config.yaml
model: "masked image model"
horizontal_flip: false
loss: "mse"
encoder_head_dim: 48
encoder_moe: "top_k"
encoder_experts_per_token: 1
encoder_layers: 8
encoder_positions: "sincos"
decoder_layers: 3
orthogonalizer: "newton_schulz_5"
epochs: 5.9
lr_schedule: "cosine"
warmup_steps: 940
Rows from block 2 of the encoder, named by matrix and row number. Rows with one number belong to one neuron. Each number is 128 + 24 x the weight over its row's rms, rounded and kept within 0 to 255. All counts start at 0. Numbers have three digits each. After the name is the row's rms in percent of the matrix's.
# fc1: MLP up (encoder.blocks.2.mlp.fc1.weight, 768x192), inputs 78-116
# fc2: MLP down (encoder.blocks.2.mlp.fc2.weight, 192x768, transposed), outputs 78-116
fc1.398 100:153104145109123101111136114104098106107124141114113149119142174131166178121129087128108147145098118153123168128182146
fc1.399 106:088156126133099144079140136091110120151140115151158137150101132118146163144101104147135172152107122101154121134149126
fc1.400 111:172136089145114148109158146135127123156087083103121084157138083145169103128133138137083190136166141124112147128106129
fc1.401 095:091081140110132101156136105112142148146149154096136100133162129167118117111127143112129080109099163190110149095114125
fc1.402 091:130124156121142174125101134108110104112140100147135144137124115095173117107119140143150088141087148117117102109179124
fc1.403 107:102127145175126113141127109151115145141115156135099169137134144067129138137138129153125132203125136095162123141151147
fc1.404 082:149138162111138164153125113116119117144153103114126125092097136105136172169102106133157099152070121174112104096109154
fc1.405 104:129110108165147131146105151078132138121147100091152144101106117085119099122115160118111113111157169149148145089134110
fc1.406 104:178132118098139133142101097132157116112111140155129130137119118113135145099124155166140155086130121121109153181127144
fc1.407 093:107102138131138136152135145147119127127086119140116149122145131101141090193112145157168135125105119141096157131125163
fc1.408 094:172144132099115131196096162130145104121098147151155114117124164119174149113091118150072114079155100128154120099147113
fc1.409 107:123132128123155167136147127115129155108132141152174114164159167150140075127141093138105082101162149147131128134124130
fc1.410 093:171155132137153121119120156108120073106171105120108101123163090098144152127155066127154128107098115115111155152122068
fc1.411 089:152148111140113121186107118110102128136117076081134133105112129134167075095132119166094096095152153115158156105147114
fc1.412 094:102093112111080088122130142171097143118090127119151137119122122145122110063094109122082109147119139113134108150134133
fc1.413 104:128156078116156129135115139129126121138134113105148111148147118107118122150183120143124160130110164098163190135137159
fc1.414 101:133142117144121120175103117107092144159161119139135144125111120114116175173161096117122143128108079125106108106089117
fc1.415 103:134147174103136146154101117109147154092148109158162154151143132122138084161138147159085122181120124146138104142095172
fc1.416 101:153179108096142090149101108130170137109133113142174122109133077153160123140111114099092121128104115138157148113153138
fc1.417 102:118087076157130130131125133145145145149132132157124134151150145110132124099156127096147136103114147121072170124126122
fc1.418 090:105107133113167134140147121097126105129184130115139126153169174102167122145131137116195125151101136104101089172140140
fc1.419 102:125142100102134106145154089222142173110173112143139120124143122115087146140158159090133116103170138133149116122157145
fc1.420 101:132123142111159141134119115160139145171089169110154113114088175103123117130140087132144126129100137138137119123132195
fc1.421 087:137151139100104113118113145147130112088113104138177106120158173113183180132105101165108127131097150116145106150132107
fc1.422 089:162084154127105098085162136109076111116126150137148137137171156099120122104122150152118094180110121093161117146089132
fc1.423 120:150108123135116116112136160069103126121162114128112129126116100100120106112124110117101148127119100128112126090125140
fc1.424 103:162094133090130135124142110111135100117111137100136169139099132166140171158139173109150142146087131159131113142169119
fc1.425 107:120133137130139142074180145129142102116132115155136101159102101128170106155131155135134135142182133074151090154145143
fc1.426 095:130112125106142172137099081088134120112125151133116146137083085136129094096145156130138143158174084113173147110118137
fc1.427 099:141111145112109163087148150163116118152120084148125105141101153147121136140109109109112144101144162145108114109113154
fc1.428 100:125154139149129111100151136128136115122119100099114147147111114176135114116078124142118111142120164081163141161147148
fc1.429 102:087116116128093124118134100146144131139126134132174176134118113163145108157119126169186165137121081148166134127179150
fc1.430 099:126149095141110162134094120129127146159138156139153084145136107148102107158152149137135089114172169095151124137116176
fc1.431 088:156130138142098100142103104133115122119103142147127161175101164135106102183125126146155096140114124138127092175142092
fc1.432 089:144127149125121084110152123100083111097138151134144188142090118116117109131143137130152146137113126126109135147136134
fc1.433 095:139167129127138163199148154119139154165124136097123098081104171144174158126122127161132132128152119160182118126137121
fc1.434 106:123109102145171143160143137117124156097104156152145110117090118129150124170147142075112157126104125103112151126134102
fc1.435 098:114130104128158087114148128153114148128170157133159083081114092148173136141159133125117116104114122156120152117134141
fc1.436 103:152163109108085136126099112149115138083091156128125147147129105124118145141080091166161123152119123137147136129132118
fc1.437 106:111111120085133153120111151198161109146139131107084109112142124142129127174162147153153085144139080103126110103148134
fc1.438 111:083175118111146126117143103084147126073154122097115160141138123112119117168099161103133125127144117130135109134098095
fc1.439 098:125133069140142096188109134111127107092112094156101115124120136113113163130114118125154083130129152165071062106085097
fc1.440 104:157100146124147112130127109093110087130154135152156129118116137109122131126108096134174138162113129143127145169091145
fc1.441 101:118116130138119192127088131151150118121171123150144085123116113141113120126151069167152133143141114151120121163118171
fc1.442 098:178158135097190145172128145120148141113131116110141119131144125094131091211128102134092154125118153107132170140079153
fc1.443 088:112079142165130143121106087147112105130114099120135109149148117161113152123110132130132166105170123096185105132154149
fc1.444 092:146071109128139142141149136139114118156135087124107148132173148158116124120154142146168140082121117125125108089131115
fc1.445 100:167115158148114127136118088100114125114103157061139114164081117130142142120122144131147164127110106111140136156141113
fc1.446 092:189131139133106138155087088142119123100098118165116112112092174098171115143130173145116135109141154158116148094112161
fc1.447 087:092120142123121124112113130116142152109159219105117146129117104138110099188117144162163123102119124146144135149127142
fc1.448 092:106110161143094078150143120081122158135161150173139119088121110113120131165131136137134107129107105103106077086098136
fc1.449 089:110121122119152110096151138101160176087093117125118138152130130077153124153114086115128123080092121144196116081101163
fc1.450 119:111055152154144078161125167076112143130140160158118147091071137121171157135170150096154154129109132122099157112138124
fc1.451 104:143121142144137143100129124077131139159117132111142118110149121123147114165100129147161166170113077123157130112124133
fc1.452 094:156090142143130116122156076136125140133079096164093113147166097122141100137127105137143160098106096094192114103105120
fc1.453 100:130106136117122083167110123139158153153106086100140128135148123199110131125094137120166121178165168105125098146103134
fc1.454 099:132118111123116111109124148121135106157145136163117112146154126173094139125118121102140066122121105160123131131160157
fc1.455 103:131139118126159169154133112169116129075087109149143132083118098117110098108098184144133085121127121151093154172166178
fc1.456 100:105142098157131129155116150149154093113140146154138125131122122131150116174151130089116150133154161084092128084114132
fc1.457 091:123108113134132089127116126144128148128097098119137091132154114134175095131135102132155163095176095123132152108082148
fc1.458 088:200136137159127135122078111112124122126136100148156106098105063123107148105135158154080127134116133118143134141119109
fc1.459 090:153133108141107130117152116080121139121161115113110105151116129085112170142128141120116113160126186144156134066093202
fc1.460 092:100137125119114129118141145151152095129158133133125174102150128145125126123087170156184150093123144129129091143109147
fc1.461 095:124127085147184138120094152083127098125146160169101153136170090141099132146108138158134112119079150148151082173152131
fc1.462 098:090105107107095127093161116107138113110122089115157132100158094177133147100147110101132113117121091123116081168145122
fc1.463 104:112177146138110119092107142135129128082156146126123175145113134150171105161135138146100137105132116131153100158143154
fc1.464 090:173154068146147122103112085142129162105125119126112183121175118135142180133108163118100077124131115093180114128144094
fc1.465 096:153163135075144147129110101098129132132144131116107084161113126131107122125139132152156159125143132100125143113089160
fc1.466 093:112067132143194131117158112161127127140097137122120158156136108091093097160145150132168082147129108154096095168063101
fc2.398 111:109151117095133121142177143118136143166097139144138122125156144152122110136140172096124108161167150110130113107149102
fc2.399 099:144157121089092163178130132080125131102143108125153098154136131077109144123098101152100083156135138168150117138120114
fc2.400 091:149120140138123128142111141110163127089101131147109168114134140169108101142115088151101145154110103107145136183143121
fc2.401 091:145151133119122097131125122118103148146128110133150123165145125130128152098118100101144116142133107163118133127149130
fc2.402 082:106148103142156129163155117137149129106117144112109114110147151084112095140147157119137132121137144119105134124128128
fc2.403 104:141115131092097123105124137118140136124149116143148126152136123122112105134144125068129125107112105131097159123100126
fc2.404 082:135120068137117062137153157100118100148106111108117140147118126116106106118122114108100083152176141148085111182137102
fc2.405 112:141153154113089131117140120102140157125152112112091100117171133159121144094148146145124069098142135117136091149133139
fc2.406 168:146125136108124093146135083092127126137106108154148112110133138122100113160130118170127082132135098109165136091135139
fc2.407 117:068165135104157152085117119134132118107154106174124129125143141081127156140127113148108117094109180122099099162135099
fc2.408 153:140071117130115147147153102094112121149180108076124072130119170164129152122081120091138144097131128099123154139119105
fc2.409 106:140137199156089125105126158155152155146146149098168130111095135145144138133098099119176129145129104117087128143114128
fc2.410 077:120124140118133144119114111141139147143111178123161131119129104128146100125124141126122154131140159129145139154101157
fc2.411 085:142114135139076163133118112103159119146127142144126131116132134136102136109159127125132115138144158154167156126128143
fc2.412 084:166133076128128096106092146098119132132129138115049129161114138070147161136146122106108137096167142127122099162097106
fc2.413 160:111129144121132139134112141148124079108115158137101094103077113148138121133169147143108148125145086125145157095126151
fc2.414 112:164172118119146131153144072119152112129117133148116162165168144095143108168095144168143127121097131161104135094117124
fc2.415 148:153148175128123123153119127141110155138141108125117146130132156126124120133113134125105158195146092173143126119128147
fc2.416 068:153170151115119159125146138103138116115103141088104095159155165146159153109120158130105103113144145098143134096071158
fc2.417 130:142145148153141111151138152129076167133197141117113151131106161155116141117152112063144143115130115095132175155152141
fc2.418 098:110097128128128157138086106090142115129139113141144139143136125148131170169140137079127123140129142138163153117127086
fc2.419 089:116115107119143125166110122126118107121109126150163101145094112174113128138164136142126096137136161149120142096139156
fc2.420 078:126103126105112100142107080112147130146161117113118137159162115125171155173122123152063132120118112119070112167107112
fc2.421 069:142124119108135103119119133125097115152147138107087092162155132178147108155124138112073134124143085179092160103079138
fc2.422 012:142152135124166140117148165111133107108156111148138116118140124096122136159128133113133107133095135144132117133141135
fc2.423 125:139141134149102106143116105118159137144121121091141112105143120135166183121148121119166149120137092151127135140142164
fc2.424 142:107174096112148099131136157169112130118132127159138115098184139116132149139117146106117105117132147084125094123135127
fc2.425 087:164183117138128088087115126155100153113105136138110138137140145139162100179084166121083169141096094153108128149145128
fc2.426 101:165143118172125086090139140092150121088139142118150106127129164138102136160141118180161114142149120101131101167145161
fc2.427 104:062130126115136150110133101129131130104107143128180155088124140122161117132139112152150088158075126106180124152121110
fc2.428 082:157177116119094124152138123118149095137188091168139098157099136144145125140092137103109138120141129158119178109133164
fc2.429 069:140119143116123158145119074108197120120108153133097178086106146112127157103148160134127128163150127124085152140131107
fc2.430 104:128082176147148110162125115132158051169143151109149110128104080132121112130109130152123155123146101156154138116120095
fc2.431 092:130120157117146085104133138149093101148139130126134108158139136092149141078149123157156157143122104131180068111171135
fc2.432 086:104160102126093091136107126161134110127121074146095117095128117164094104163120129171127144150152122144108141129126160
fc2.433 125:157112140109142129119100108116121111162166115101125115100124130147134132133075084102167178137145128161128094139121063
fc2.434 137:126117150139131097141176105142111147154127145123086126165124140115162145091156113151159127105104113089120131129136136
fc2.435 101:118174170107108111142098115128150121102153122136120141160129157084094136142163118164106123156128138165124108130130129
fc2.436 102:104139094169156143123134136123134104141123115100148123104086164134143152112123142108133120115162117154104128092153136
fc2.437 092:069132161119153123165135148112153121132127155148124088130124123124077119142174076117154163105137118147130166090127162
fc2.438 122:140111171142148114151128144130162113139118144118148108110082094130113149161120117187130103109095141146119141129137177
fc2.439 116:114146099135127120163104123151138119156107132095135090146095125166087095119108141129147137153111179162108085103162077
fc2.440 093:124122166163107112117175119112118106151128131182108136127099120119139116165142147128117098122134115136148139107112127
fc2.441 018:125109169130138166128122159135146136156154131156144075151161128121094144197117129105131121112153099110114122137125157
fc2.442 184:129124143115155123163093158123128109092083128120111111149092149126140099148124123130117181106153128092133141114115132
fc2.443 086:151182098127134104149125110126166098136163101104160127114152186121163108092136128131120146078132135151135124088174127
fc2.444 117:122147114179135075142119132143182113160124154144111117111114128149156128136145158125143148084117148074090153112142164
fc2.445 112:104182101139101125113108142159138187170127083147100109105142159148122092116136105126089143123149139111123146139121137
fc2.446 066:146142120145140117114109134143099126125122104141100133203114068165160126100120062125144132159117102125079134107113112
fc2.447 098:152110124104140104143110138127167142109134122127158112116140133112184116075132089171153083156110080125126151098114096
fc2.448 092:159114119116126150156141163127089122120144127156143147161122107102084156161131068139112140125123126104099133130131125
fc2.449 057:137141145103117120141103087131132111129167122096151110126123106125144131107129129090096130158130115114084134174103166
fc2.450 128:143159135173115145129169120185126102168112155181125140119135142179160116121169091111125102188114137089080147101130153
fc2.451 128:127130131142090102146120128120133139113110137127125160132087114123106128140065128131123176157149109085148154129129088
fc2.452 089:125100118150149114131153133125100092132075113152105085107095105153128148130183126127107150090113122121136102141148109
fc2.453 128:133106158143175127157112177160128146132124130110150126164150136186133082141104111090126129140158145176130115107123135
fc2.454 111:118129184119129119180098126113127143128104153096130157149085115078116128133127132183097193166136131140103081158133111
fc2.455 111:135125141101161113136143100139129150109135104148160119147112124145150088130090130105133149138137085089093129110150148
fc2.456 096:157110106138115128161134111109076141107174110163131144136119140137101133114129095127140137137102123130109117138152117
fc2.457 057:128170163122151149171162084083147115172113149132119141132083164121106129159124156154082139114145091140081118098075146
fc2.458 062:093098109110117143127111117139156155091121160146124125142138173115158158117112173079133150132103149176167102129093129
fc2.459 118:138131124133122100138089123125139060114114060126135123122129119087132113137129100126129111123157091123114138152121144
fc2.460 083:155139130130148185150148094127164099151147102108109119119114123132113127113118147163124096122134093130103104171157113
fc2.461 111:167081133123135100110180140146112107102137126122101152133104115133182106124120146126163157146105083118183137096105146
fc2.462 093:122125138087117150168134095086140162141113108145081135109142162102092085102098161162087157140138142132142143095159142
fc2.463 095:152143116134148139122130109119119166177133138122088108114095099116114117117125111136160141148105109113073169107079138
fc2.464 093:102113170127131134124092129151099085162127172136181148116141128126127114126140135098105120148154133090118140136106104
fc2.465 123:169135126113122129129145088166140093150118150125086113148124150116132093140106137181156095121154119104147139151143172
fc2.466 088:125175153150107151163109154129153136108102136078115134120115117179144158095162136134095127143100098170138124100131113