Rows from block 4 of the encoder of a small masked image model, named by matrix and row number. Rows with one number belong to one neuron. Each number is 500 + 25 x the weight over its row's rms, rounded and kept within 0 to 999. All counts start at 0. Numbers have three digits each.
After each neuron's rows are labels from the 100 images, of 14976, where the neuron reaches its highest value: "top examples" is what is common among them; "place" is the part of the image that holds the peak. Only what is clearly more common there than usual is listed. The data: photos with spoken descriptions (Open Images, Localized Narratives). In brackets: how many of the 100.
# fc1: MLP up (encoder.blocks.4.mlp.fc1.weight, 768x192), inputs 96-191
# fc2: MLP down (encoder.blocks.4.mlp.fc2.weight, 192x768, transposed), outputs 96-191

fc1.94:504466551511526541544495499539514507476459527536517531482492495496541511428526484503505510519513513466516480448526546468501482517535517460506451465529505505514490526474510524448486445469488518491475518499519463496478539518495542496477500505512491449485502550507488497453484526464520503522
fc2.94:525525515494443453528484469516467494491518438514519505429526499509556504520485484454516468471485506541512535492481504487483524488442536523526500521508527460484477484485525510529480477471523511514508474515514512514496520544517476478502462479506498522524540463551484464483480495502472515516
top examples: text has "wall" (49); text has "holding" (40); text has "wearing" (29)
place: top centre (69)

fc1.737:511519503515510512518548516515439501494520507519445517472476527514505462484523530483505499514493517469509485521517506475464513504499504524475489486503464463466531485487503477503502538486503476494520482495504522496538500534538483519493459507437530522498568441496545517465476511518456545461
fc2.737:499530516528504507483485489529491517504498516493472517458514479505515499512527474554504523488510514567504513528474531537493510547510488487507488501491490533453458478517506473494500544493479485527491485533511494513498531478542530531463523474508471478531508495455495483511518528481461484555
top examples: text has "sky" (50)
place: top centre (46); top left (39)

fc1.174:531516488508532513502530499508477483502506438476530528453489477551515479543483476489527516502538554509461478493468484488489467484507463527511501502483495495465543518521522498539511459485549498529487508486486514511482472481513515515500519495422506554480516461503481484567514460521502470493
fc2.174:478504452529467513530544465466480478498482473438479500478517514485493518504543492471533476460502466494538473471499470478542500462507526454516518485481494499466534488543489488518480492449527512500478533496476519479499549499525528513470503513479482537498476524483473495461541490503559511470
top examples: text has "sky" (74); text has "water" (27); text has "plants" (27); text has "clouds" (25)
place: top left (51); top centre (29)

fc1.440:536513492486505524482486496490524492473458542479528501456466538518525536544504499523488544514499497491544488433422479501487512505500517517479514483499534524495456519483529501485471506478510533496489537491456485510546515518507515527541523484519517512451516504470437514488490485502516495512
fc2.440:518470521505451508452502492489477496485517546532547474491520531475472534512491499515454551478484459488456482480507529491498523484479484526499551530510519504514465512484523474530516493494487518541510497499474491502553466499455464492508490498495499487507519496511509475477524523504498512536
top examples: text has "text" (31)
place: middle left (69)

fc1.712:459532521518518489481554517518471508469519477517491472520513480487497472508533502480516546485524542511481498494512536557494502464532519461480469502497467461502509497487510481522494488517494495511488480461497499507479504549427512503520495527508488484483533475469488529550518452559499451455
fc2.712:485490517469460520487495543503481496492493494437541495470456524511522487507491503481526476515545488523491488522487469482555510501486482492495451543512490453473509491468459483470501499494501470513478507533508486498520487496476523493520451531492529475570499484495476481471475504466488574495
top examples: text has "grass" (25)
place: bottom centre (68)

fc1.570:485498496492485538533467476499498499511503501519489479483481547488463518475536544492490494512524492491489471479497468490542557477543498541529520489523481500460562472494510515494493456519487459481536482554479463538490499468540464532501524508444536508490521488489470441535477533546550475528
fc2.570:487483532509497527469523501489534520497505528499489493482480526489517498525484478530509508485528497511471531523527449533497477482518483498493503492464480515493498549558465500485489485452498534469529495491509501475537480478500523519502482496477460476537527495517497511523527537484443508523
top examples: text has "wall" (45)
place: centre (36)

fc1.670:497502448532519542484505494495465536501497496518536523504512506538479472500488509450478554514461531479475472439531498535464516479521496475477501486498489494528515499495482523504479509478474503540464506528466494527478556523482564504470556521490503490501462549497537518486480473525481482496
fc2.670:452483507532544518467435483512516471502518530512469470469497532486472496510505500507513484492519484501557519469506506508498485521477493550512511531486477481466513489573477510512478455481481467516526507461459511563515520534515508508477513455507492498545487480514489548478474549473500485486
top examples: text has "text" (32)
place: bottom left (30)

fc1.741:523578493511486535456489473516536532493469511503507476496475508506487500509471482484490523571482516500535508467461468470509484503531466510483499510516474476478495488481515543539505497497502532475524512527513476474527462518503500490518541455508545462502501514495497493529512491526477495503
fc2.741:487474491535467499500497479475511469531530496492505514462472552498474470477475508513502508503491424470511509477534472512487459530490513492510562490486489515493466473491501515476467533459507519452517510471496517485549467503486520508500516469510528489493521458538471455442496505485557481458
top examples: text has "text" (29)
place: bottom left (38)

fc1.676:492523482455523490566501501535489472472481512512502536486501414488532476463524520484515491476491507466491490519489496502470506441523539484487495478493485471522534544491486509469507513542504520483522506520496505497522519503495474521528472468495540537457505455493504513504529528488501459492
fc2.676:464516522503515440505486483533498502506466498460516488499526498525489520527481484500518484503523488533462504479509540469497450520489484530507532514491498509483441491513548489525477530517516473515534528558528430518473418489488558501506469498504496484488525492508528495501492509507459587517
top examples: text has "sky" (61)
place: top centre (66)

fc1.70:495466494497534533501509535531522449500498490494511489456499493440515520449497495501502524477507502492496550499536509496475523474535503491515448487458552486517476533534495508458495527474460553523491505522509519515502554498490490461479499516524514469532498511502495480496458509483507539481
fc2.70:497494526490443514458454468467533484498501499499485493468479517499514536510487467497529470502497429490497506503494503546532479530508497521535525520485511497457517498474488509538485506502566508452483508520502469532510482529504494511538523459490511481516502479491455524498466514491508502524
top examples: text has "wall" (40); text has "wearing" (32)
place: top centre (51)

fc1.537:443497477498459500522511523485518496479479453543502511499487527487520489469489489497541519486519457510499570535542511498498487472536489490497478500474467508458502520474544496503461487481483513472526479523504511492462512546491483504503483502521501498452500471509484468475513491530529465493
fc2.537:486453483437506487529508502497514493487519516497505481500479490517458488478503509474530519529502473523503508485468526532465517483492504518487486540508521513477500478477464457467494506537561507439461476500489511507497530494490511501485530503520498521546494479468513522536531477536501458485
top examples: text has "sky" (70)
place: centre (72)

fc1.585:518487503535545516489499503507459491501498493532507523443503483508514517466511496490539480498464538492470491499507489477529486506493525506519461454470478511490522516502509491480468450506477512522509521505527475511491508489504514495514513436497488492506502484494480498505482510480531538496
fc2.585:519513493509483525524509494507504500462474526526475526441469494471539497541495475482491512491517492516497476525512517514476549495484514494551448523529523481535471535523527469489447460475499528491455496503498496483483530507546449470487481523552445480502502475508484506517484484496472512507
top examples: text has "wall" (57); text has "man" (31); text has "wearing" (29); text has "two" (27)
place: top centre (60)

fc1.302:533480517487468525487529482482484488518480485519511503511474530505475438478482502499489482479491505499508478530524503518523495501507487459485478495512527540489480446478527493555440524458485511498453521512502586489483467541561515506485478518494503482475524522492451487512491480506547513498
fc2.302:495484469528490513496472464501506475454475524543506499523493521474493510469550502550531507527495495498499480485523496487452502478507521536521477500558541496486506543500449464502472489484504485511565484494506527541470523478484523475512470538491454483521465489505505519483578526524508520535
top examples: text has "wall" (43)
place: top right (28)

fc1.549:522518483492461492481473460518515510447484489483497471548463515546463475498509487489499480486524468474472499472520508491514535476512509477518483488515496486505496527530546481479482491469538539481447475518505547504510485513517539468464511478498517546494527516516490542480477489537517500474
fc2.549:517479531533456525544508495474480479488478474542514528527522494524536504483520484503523528525504483509487509497492491512469479538504508508513474488480491513497556508444503535531513488486463537494517541497526468526522513543514479484505507523484493455473485512516498473510484487523511501509
top examples: text has "sky" (49)
place: top left (26)

fc1.27:471521487510494498443518495491507474514479504495476461540477511491471496508492509475491509529511502449517483480490485521549507488523520515523528520489433487540484520520480467467531516532521502483500507500505488483509501494549490493531486472481544490457472527488493505510536536494496480535
fc2.27:513490525533495483473479519480516511494504538441537477502485515500485497531489482496511528552507482515518457465500492506494463528517468483517514478507446480528491466499557498526485483498484505538520492505521486515540459532533521492472565460519511491459501525541534528508490519542502478515
top examples: text has "text" (27)
place: top left (73)

fc1.157:489482502536527494490532499505529506493535490544520490519475515503482499469503499483499483510520505468530475502517480475507473525483524515501501475496488467511516521483501495498534520568453448509471500498477476533516509531523532485494511499489523548548526468522498496460458499514491557502
fc2.157:494516490503486506548551522505494488503476538471575531504514489515566494487528503503494468500469526512478514440502536469501506548490510537512475520517494548484479465517494493478490493490484540487501519521493525487492539472497475526481539536503527514489497532494468514477518495508526443488
top examples: text has "wall" (40)
place: bottom right (26)

fc1.677:508473498491481482471449503505513520491537534500537563487500524502488515517476527534473502476470511513486530464535508477529473474462540472518451503461533508531474483492547517462519511503487508489505486519543471504470561539463467475448508512503507489517510527475482488423463504482427527533
fc2.677:469502501447507533481520483480485506475529490506518494483467527515543549481504492452564487493499535518507533461519469510489488489521506499513535473445493496512458527491514487511492497532523485511470475491508479519531509513536472493533556492516476513521544515464446482505481520518513535512
top examples: text has "wall" (42)
place: top centre (62); top left (29)

fc1.243:500494500467505545484525486476541488514498525461491539474456513518515502477490473539505538512523472481563495454518508487487512466495539577473511487504521511488424516503491479510472509528473498501504504489456490535539505513490516529538501479509512471507497513501434519525504481514451496529
fc2.243:520473501523509512477484496472475492472491506554487507498540497498470534499500527489486511511490485496511472520499564544519476470508455470528504491495470477518443553460504498547490522516479479564482527456482515480578507481465493516519489501529483531453486463523477499524513490516495496507
top examples: text has "text" (29)
place: middle left (49); middle right (30)

fc1.197:487522442503470508537452468477506481480523543509514493515481495488502545490530481467497484493516488497489478443481496523527470491531508511499496447485461511453538499510509490488548496497499495484536546532494433549496489537517541445476537524483478490485497507506516520488503492481500508489
fc2.197:505523508518501477458526472473514457516517479505551524494505484510505470516510487507499501530458473445505487497541510517501459524513484534488529484530512487535464548523501522506537531541503514501500468514493530443503502499532506522487521513537512513518502510540488497478543482516510532481
top examples: text has "text" (28)
place: bottom left (60)

fc1.425:522486470488498483510506518517557483459496531496500521487459504520520522504474475513496495475547532531473489450445495497515470530513525505516445487462522480509514508526491551491539501513447482495460549465450472518498502511529493496491512519520582510496475520508466511497502492483509509566
fc2.425:483522536485534496512459501515511507546511506569476527519459525450506454511486465497510506504474488496539444457513486550499513453487489539497495524472507472558492481527513540493501506508483528472510484470537497456516454492539496493521466506482516504471500520495503514484494526508488456538
top examples: text has "text" (29)
place: top left (29)

fc1.533:516518495515498509487491527459495474529468496533506476491531501510498496481526525472491518506543499514478501542490499474503480458505435504528505425504502485482523470479516546523514508519484463510471475493480455510529528558550551516504507488506521492537476483495474481480483488511482530520
fc2.533:480480545504482526492503518453507483508505485487483527530502538477523487516509522504516497466496461476537484473521471520487483500520505534578473514458526549539487517479520506461529512517491508512463489472477494501476516501560502500471497534508526487506522489442464515548545564462534515486
top examples: text has "wall" (42)
place: middle right (37)

fc1.84:469520509493482497486492469463532470507511507396550535516441503531471489520510510543509527501456498541513483500498486495506523505509515509477480484480471445506446519510501480486536550476509515520539505455484505492527478537456494523492509462500536546489472519490488477502529486499491516518
fc2.84:500484486469483461514485515530512502512555476462489487505497495481491485482467473417514488495497497535501499482484506472446516514452463466502520504513543498473524530510495496494469490501498515463491491481526496466500565531489499491507546497524488533544511478488525507527524506517490472478
top examples: text has "text" (25)
place: bottom left (77)

fc1.131:467530518540544476496511509556509472507474493524473521458534494510499498542508512472518523485511503559543468526507464504528524444535493460485497503471496495492537490489506523524545481503494531533534502495497487490511547509512480499486499469472474474492537492467525477478545495491510498477
fc2.131:514493470516516438516462446513505515546487485492476531498543505552479468462507497525525498506557492483433473529521520435517465504507502490492507492509486503480478493472509471532485508505528478543495530522494523503500433510518496497539467479486461486515463503509512480496488476509451528491
top examples: text has "sky" (50)
place: bottom centre (77)

fc1.736:507494472506480458454506517500502502478519492508472500506488487511505483558508539506503463468517527474490479505489486524531469508490537461489491466460465500523515477563525562496495449516522481517516511470477499508511480516463480474483513495519514517508530510505475501545554529456512513492
fc2.736:469506446509509500544504465463497500474499493520492493522507572518478482501479493515488462489506531535510473475517528503507532546527503499485462515451528516536501501503473531482499501497460496498475478497510458482521456447529477507515564523470467498487532470484506507515492465506523549501
top examples: text has "text" (25)
place: top right (75)

fc1.516:507520476531478558462518489513487460481483529493543473504509503535503483491500538479510506516501491475508515462506520480526499516500541485512542510505482488525502461512493489485472476535516550504479515494487525450468506490469549468468509531528541513430498526496488504495503502418528452517
fc2.516:473469522542521473489503533477536501494504477475508531473501501493481510487470518519535483512541498490544497495499464505495515494481544487500464476522522467529529476531528472521468508451501499475502532503489514526537494449516506455470487499482461523524478498485539531473555504536514514483
top examples: text has "sky" (72); text has "trees" (60); text has "grass" (33)
place: bottom right (40)

fc1.7:523469513508538470518500468453527507489451516482540513448520519533497522490531562475506469439503463445509494514466509528496539498534467469508445519464549461494517535511515496480488498503503491516452483501498531507501552486564485512503476504491531477510522530486484474539463544470520537528
fc2.7:474505518499442484516500497509487499560494472473455507495470562490551478518502495494467455492520540506553518484492483467503530455500498481521542521498474483533481508528477541521531484458518495487533492540540545504544531531460467465502531478525500532532503468512491509512479496498482486503
top examples: text has "wall" (46)
place: top centre (41); top left (27)

fc1.237:455496533468501487498522507514502493513485470519497502498532497530489504524551575477520533520514498471502470471485459466515508475497526513532501465514529498534477459464526484452478493499461489523526496451489494481513502482501507525505522478497509487542447498505495491492463454514505471496
fc2.237:514489551539507465519468530516469505497518474471495508504464499474490511434481538487506510491524505503484490526495506542499474480511460488511522533504506466513451524528515474547493515479511473501490497484458468504470512541487429510497492516485516500473519509458583522570505531463498496532
top examples: text has "text" (29)
place: bottom right (59); middle right (33)

fc1.54:497494515533494475513556560468471466510513474533454482493505513521511467463516522472444520444513516466526486531472493501458546460538462482509494527520496493466493482546466516472499554465500484480486456467532536528508472559481531507500529556485522511495520525516518489488499488456521515474
fc2.54:469489535501493503502496454462487490558502509535546490474503505488491469513497481509483512514515497480503499483493494488574488506465490504477528492517482444502486534505523535481507462492535534486466462468526501434552505512483539530462521450509475482463526489544517511484546461512483514482
top examples: text has "wall" (41)
place: middle right (37); top right (26)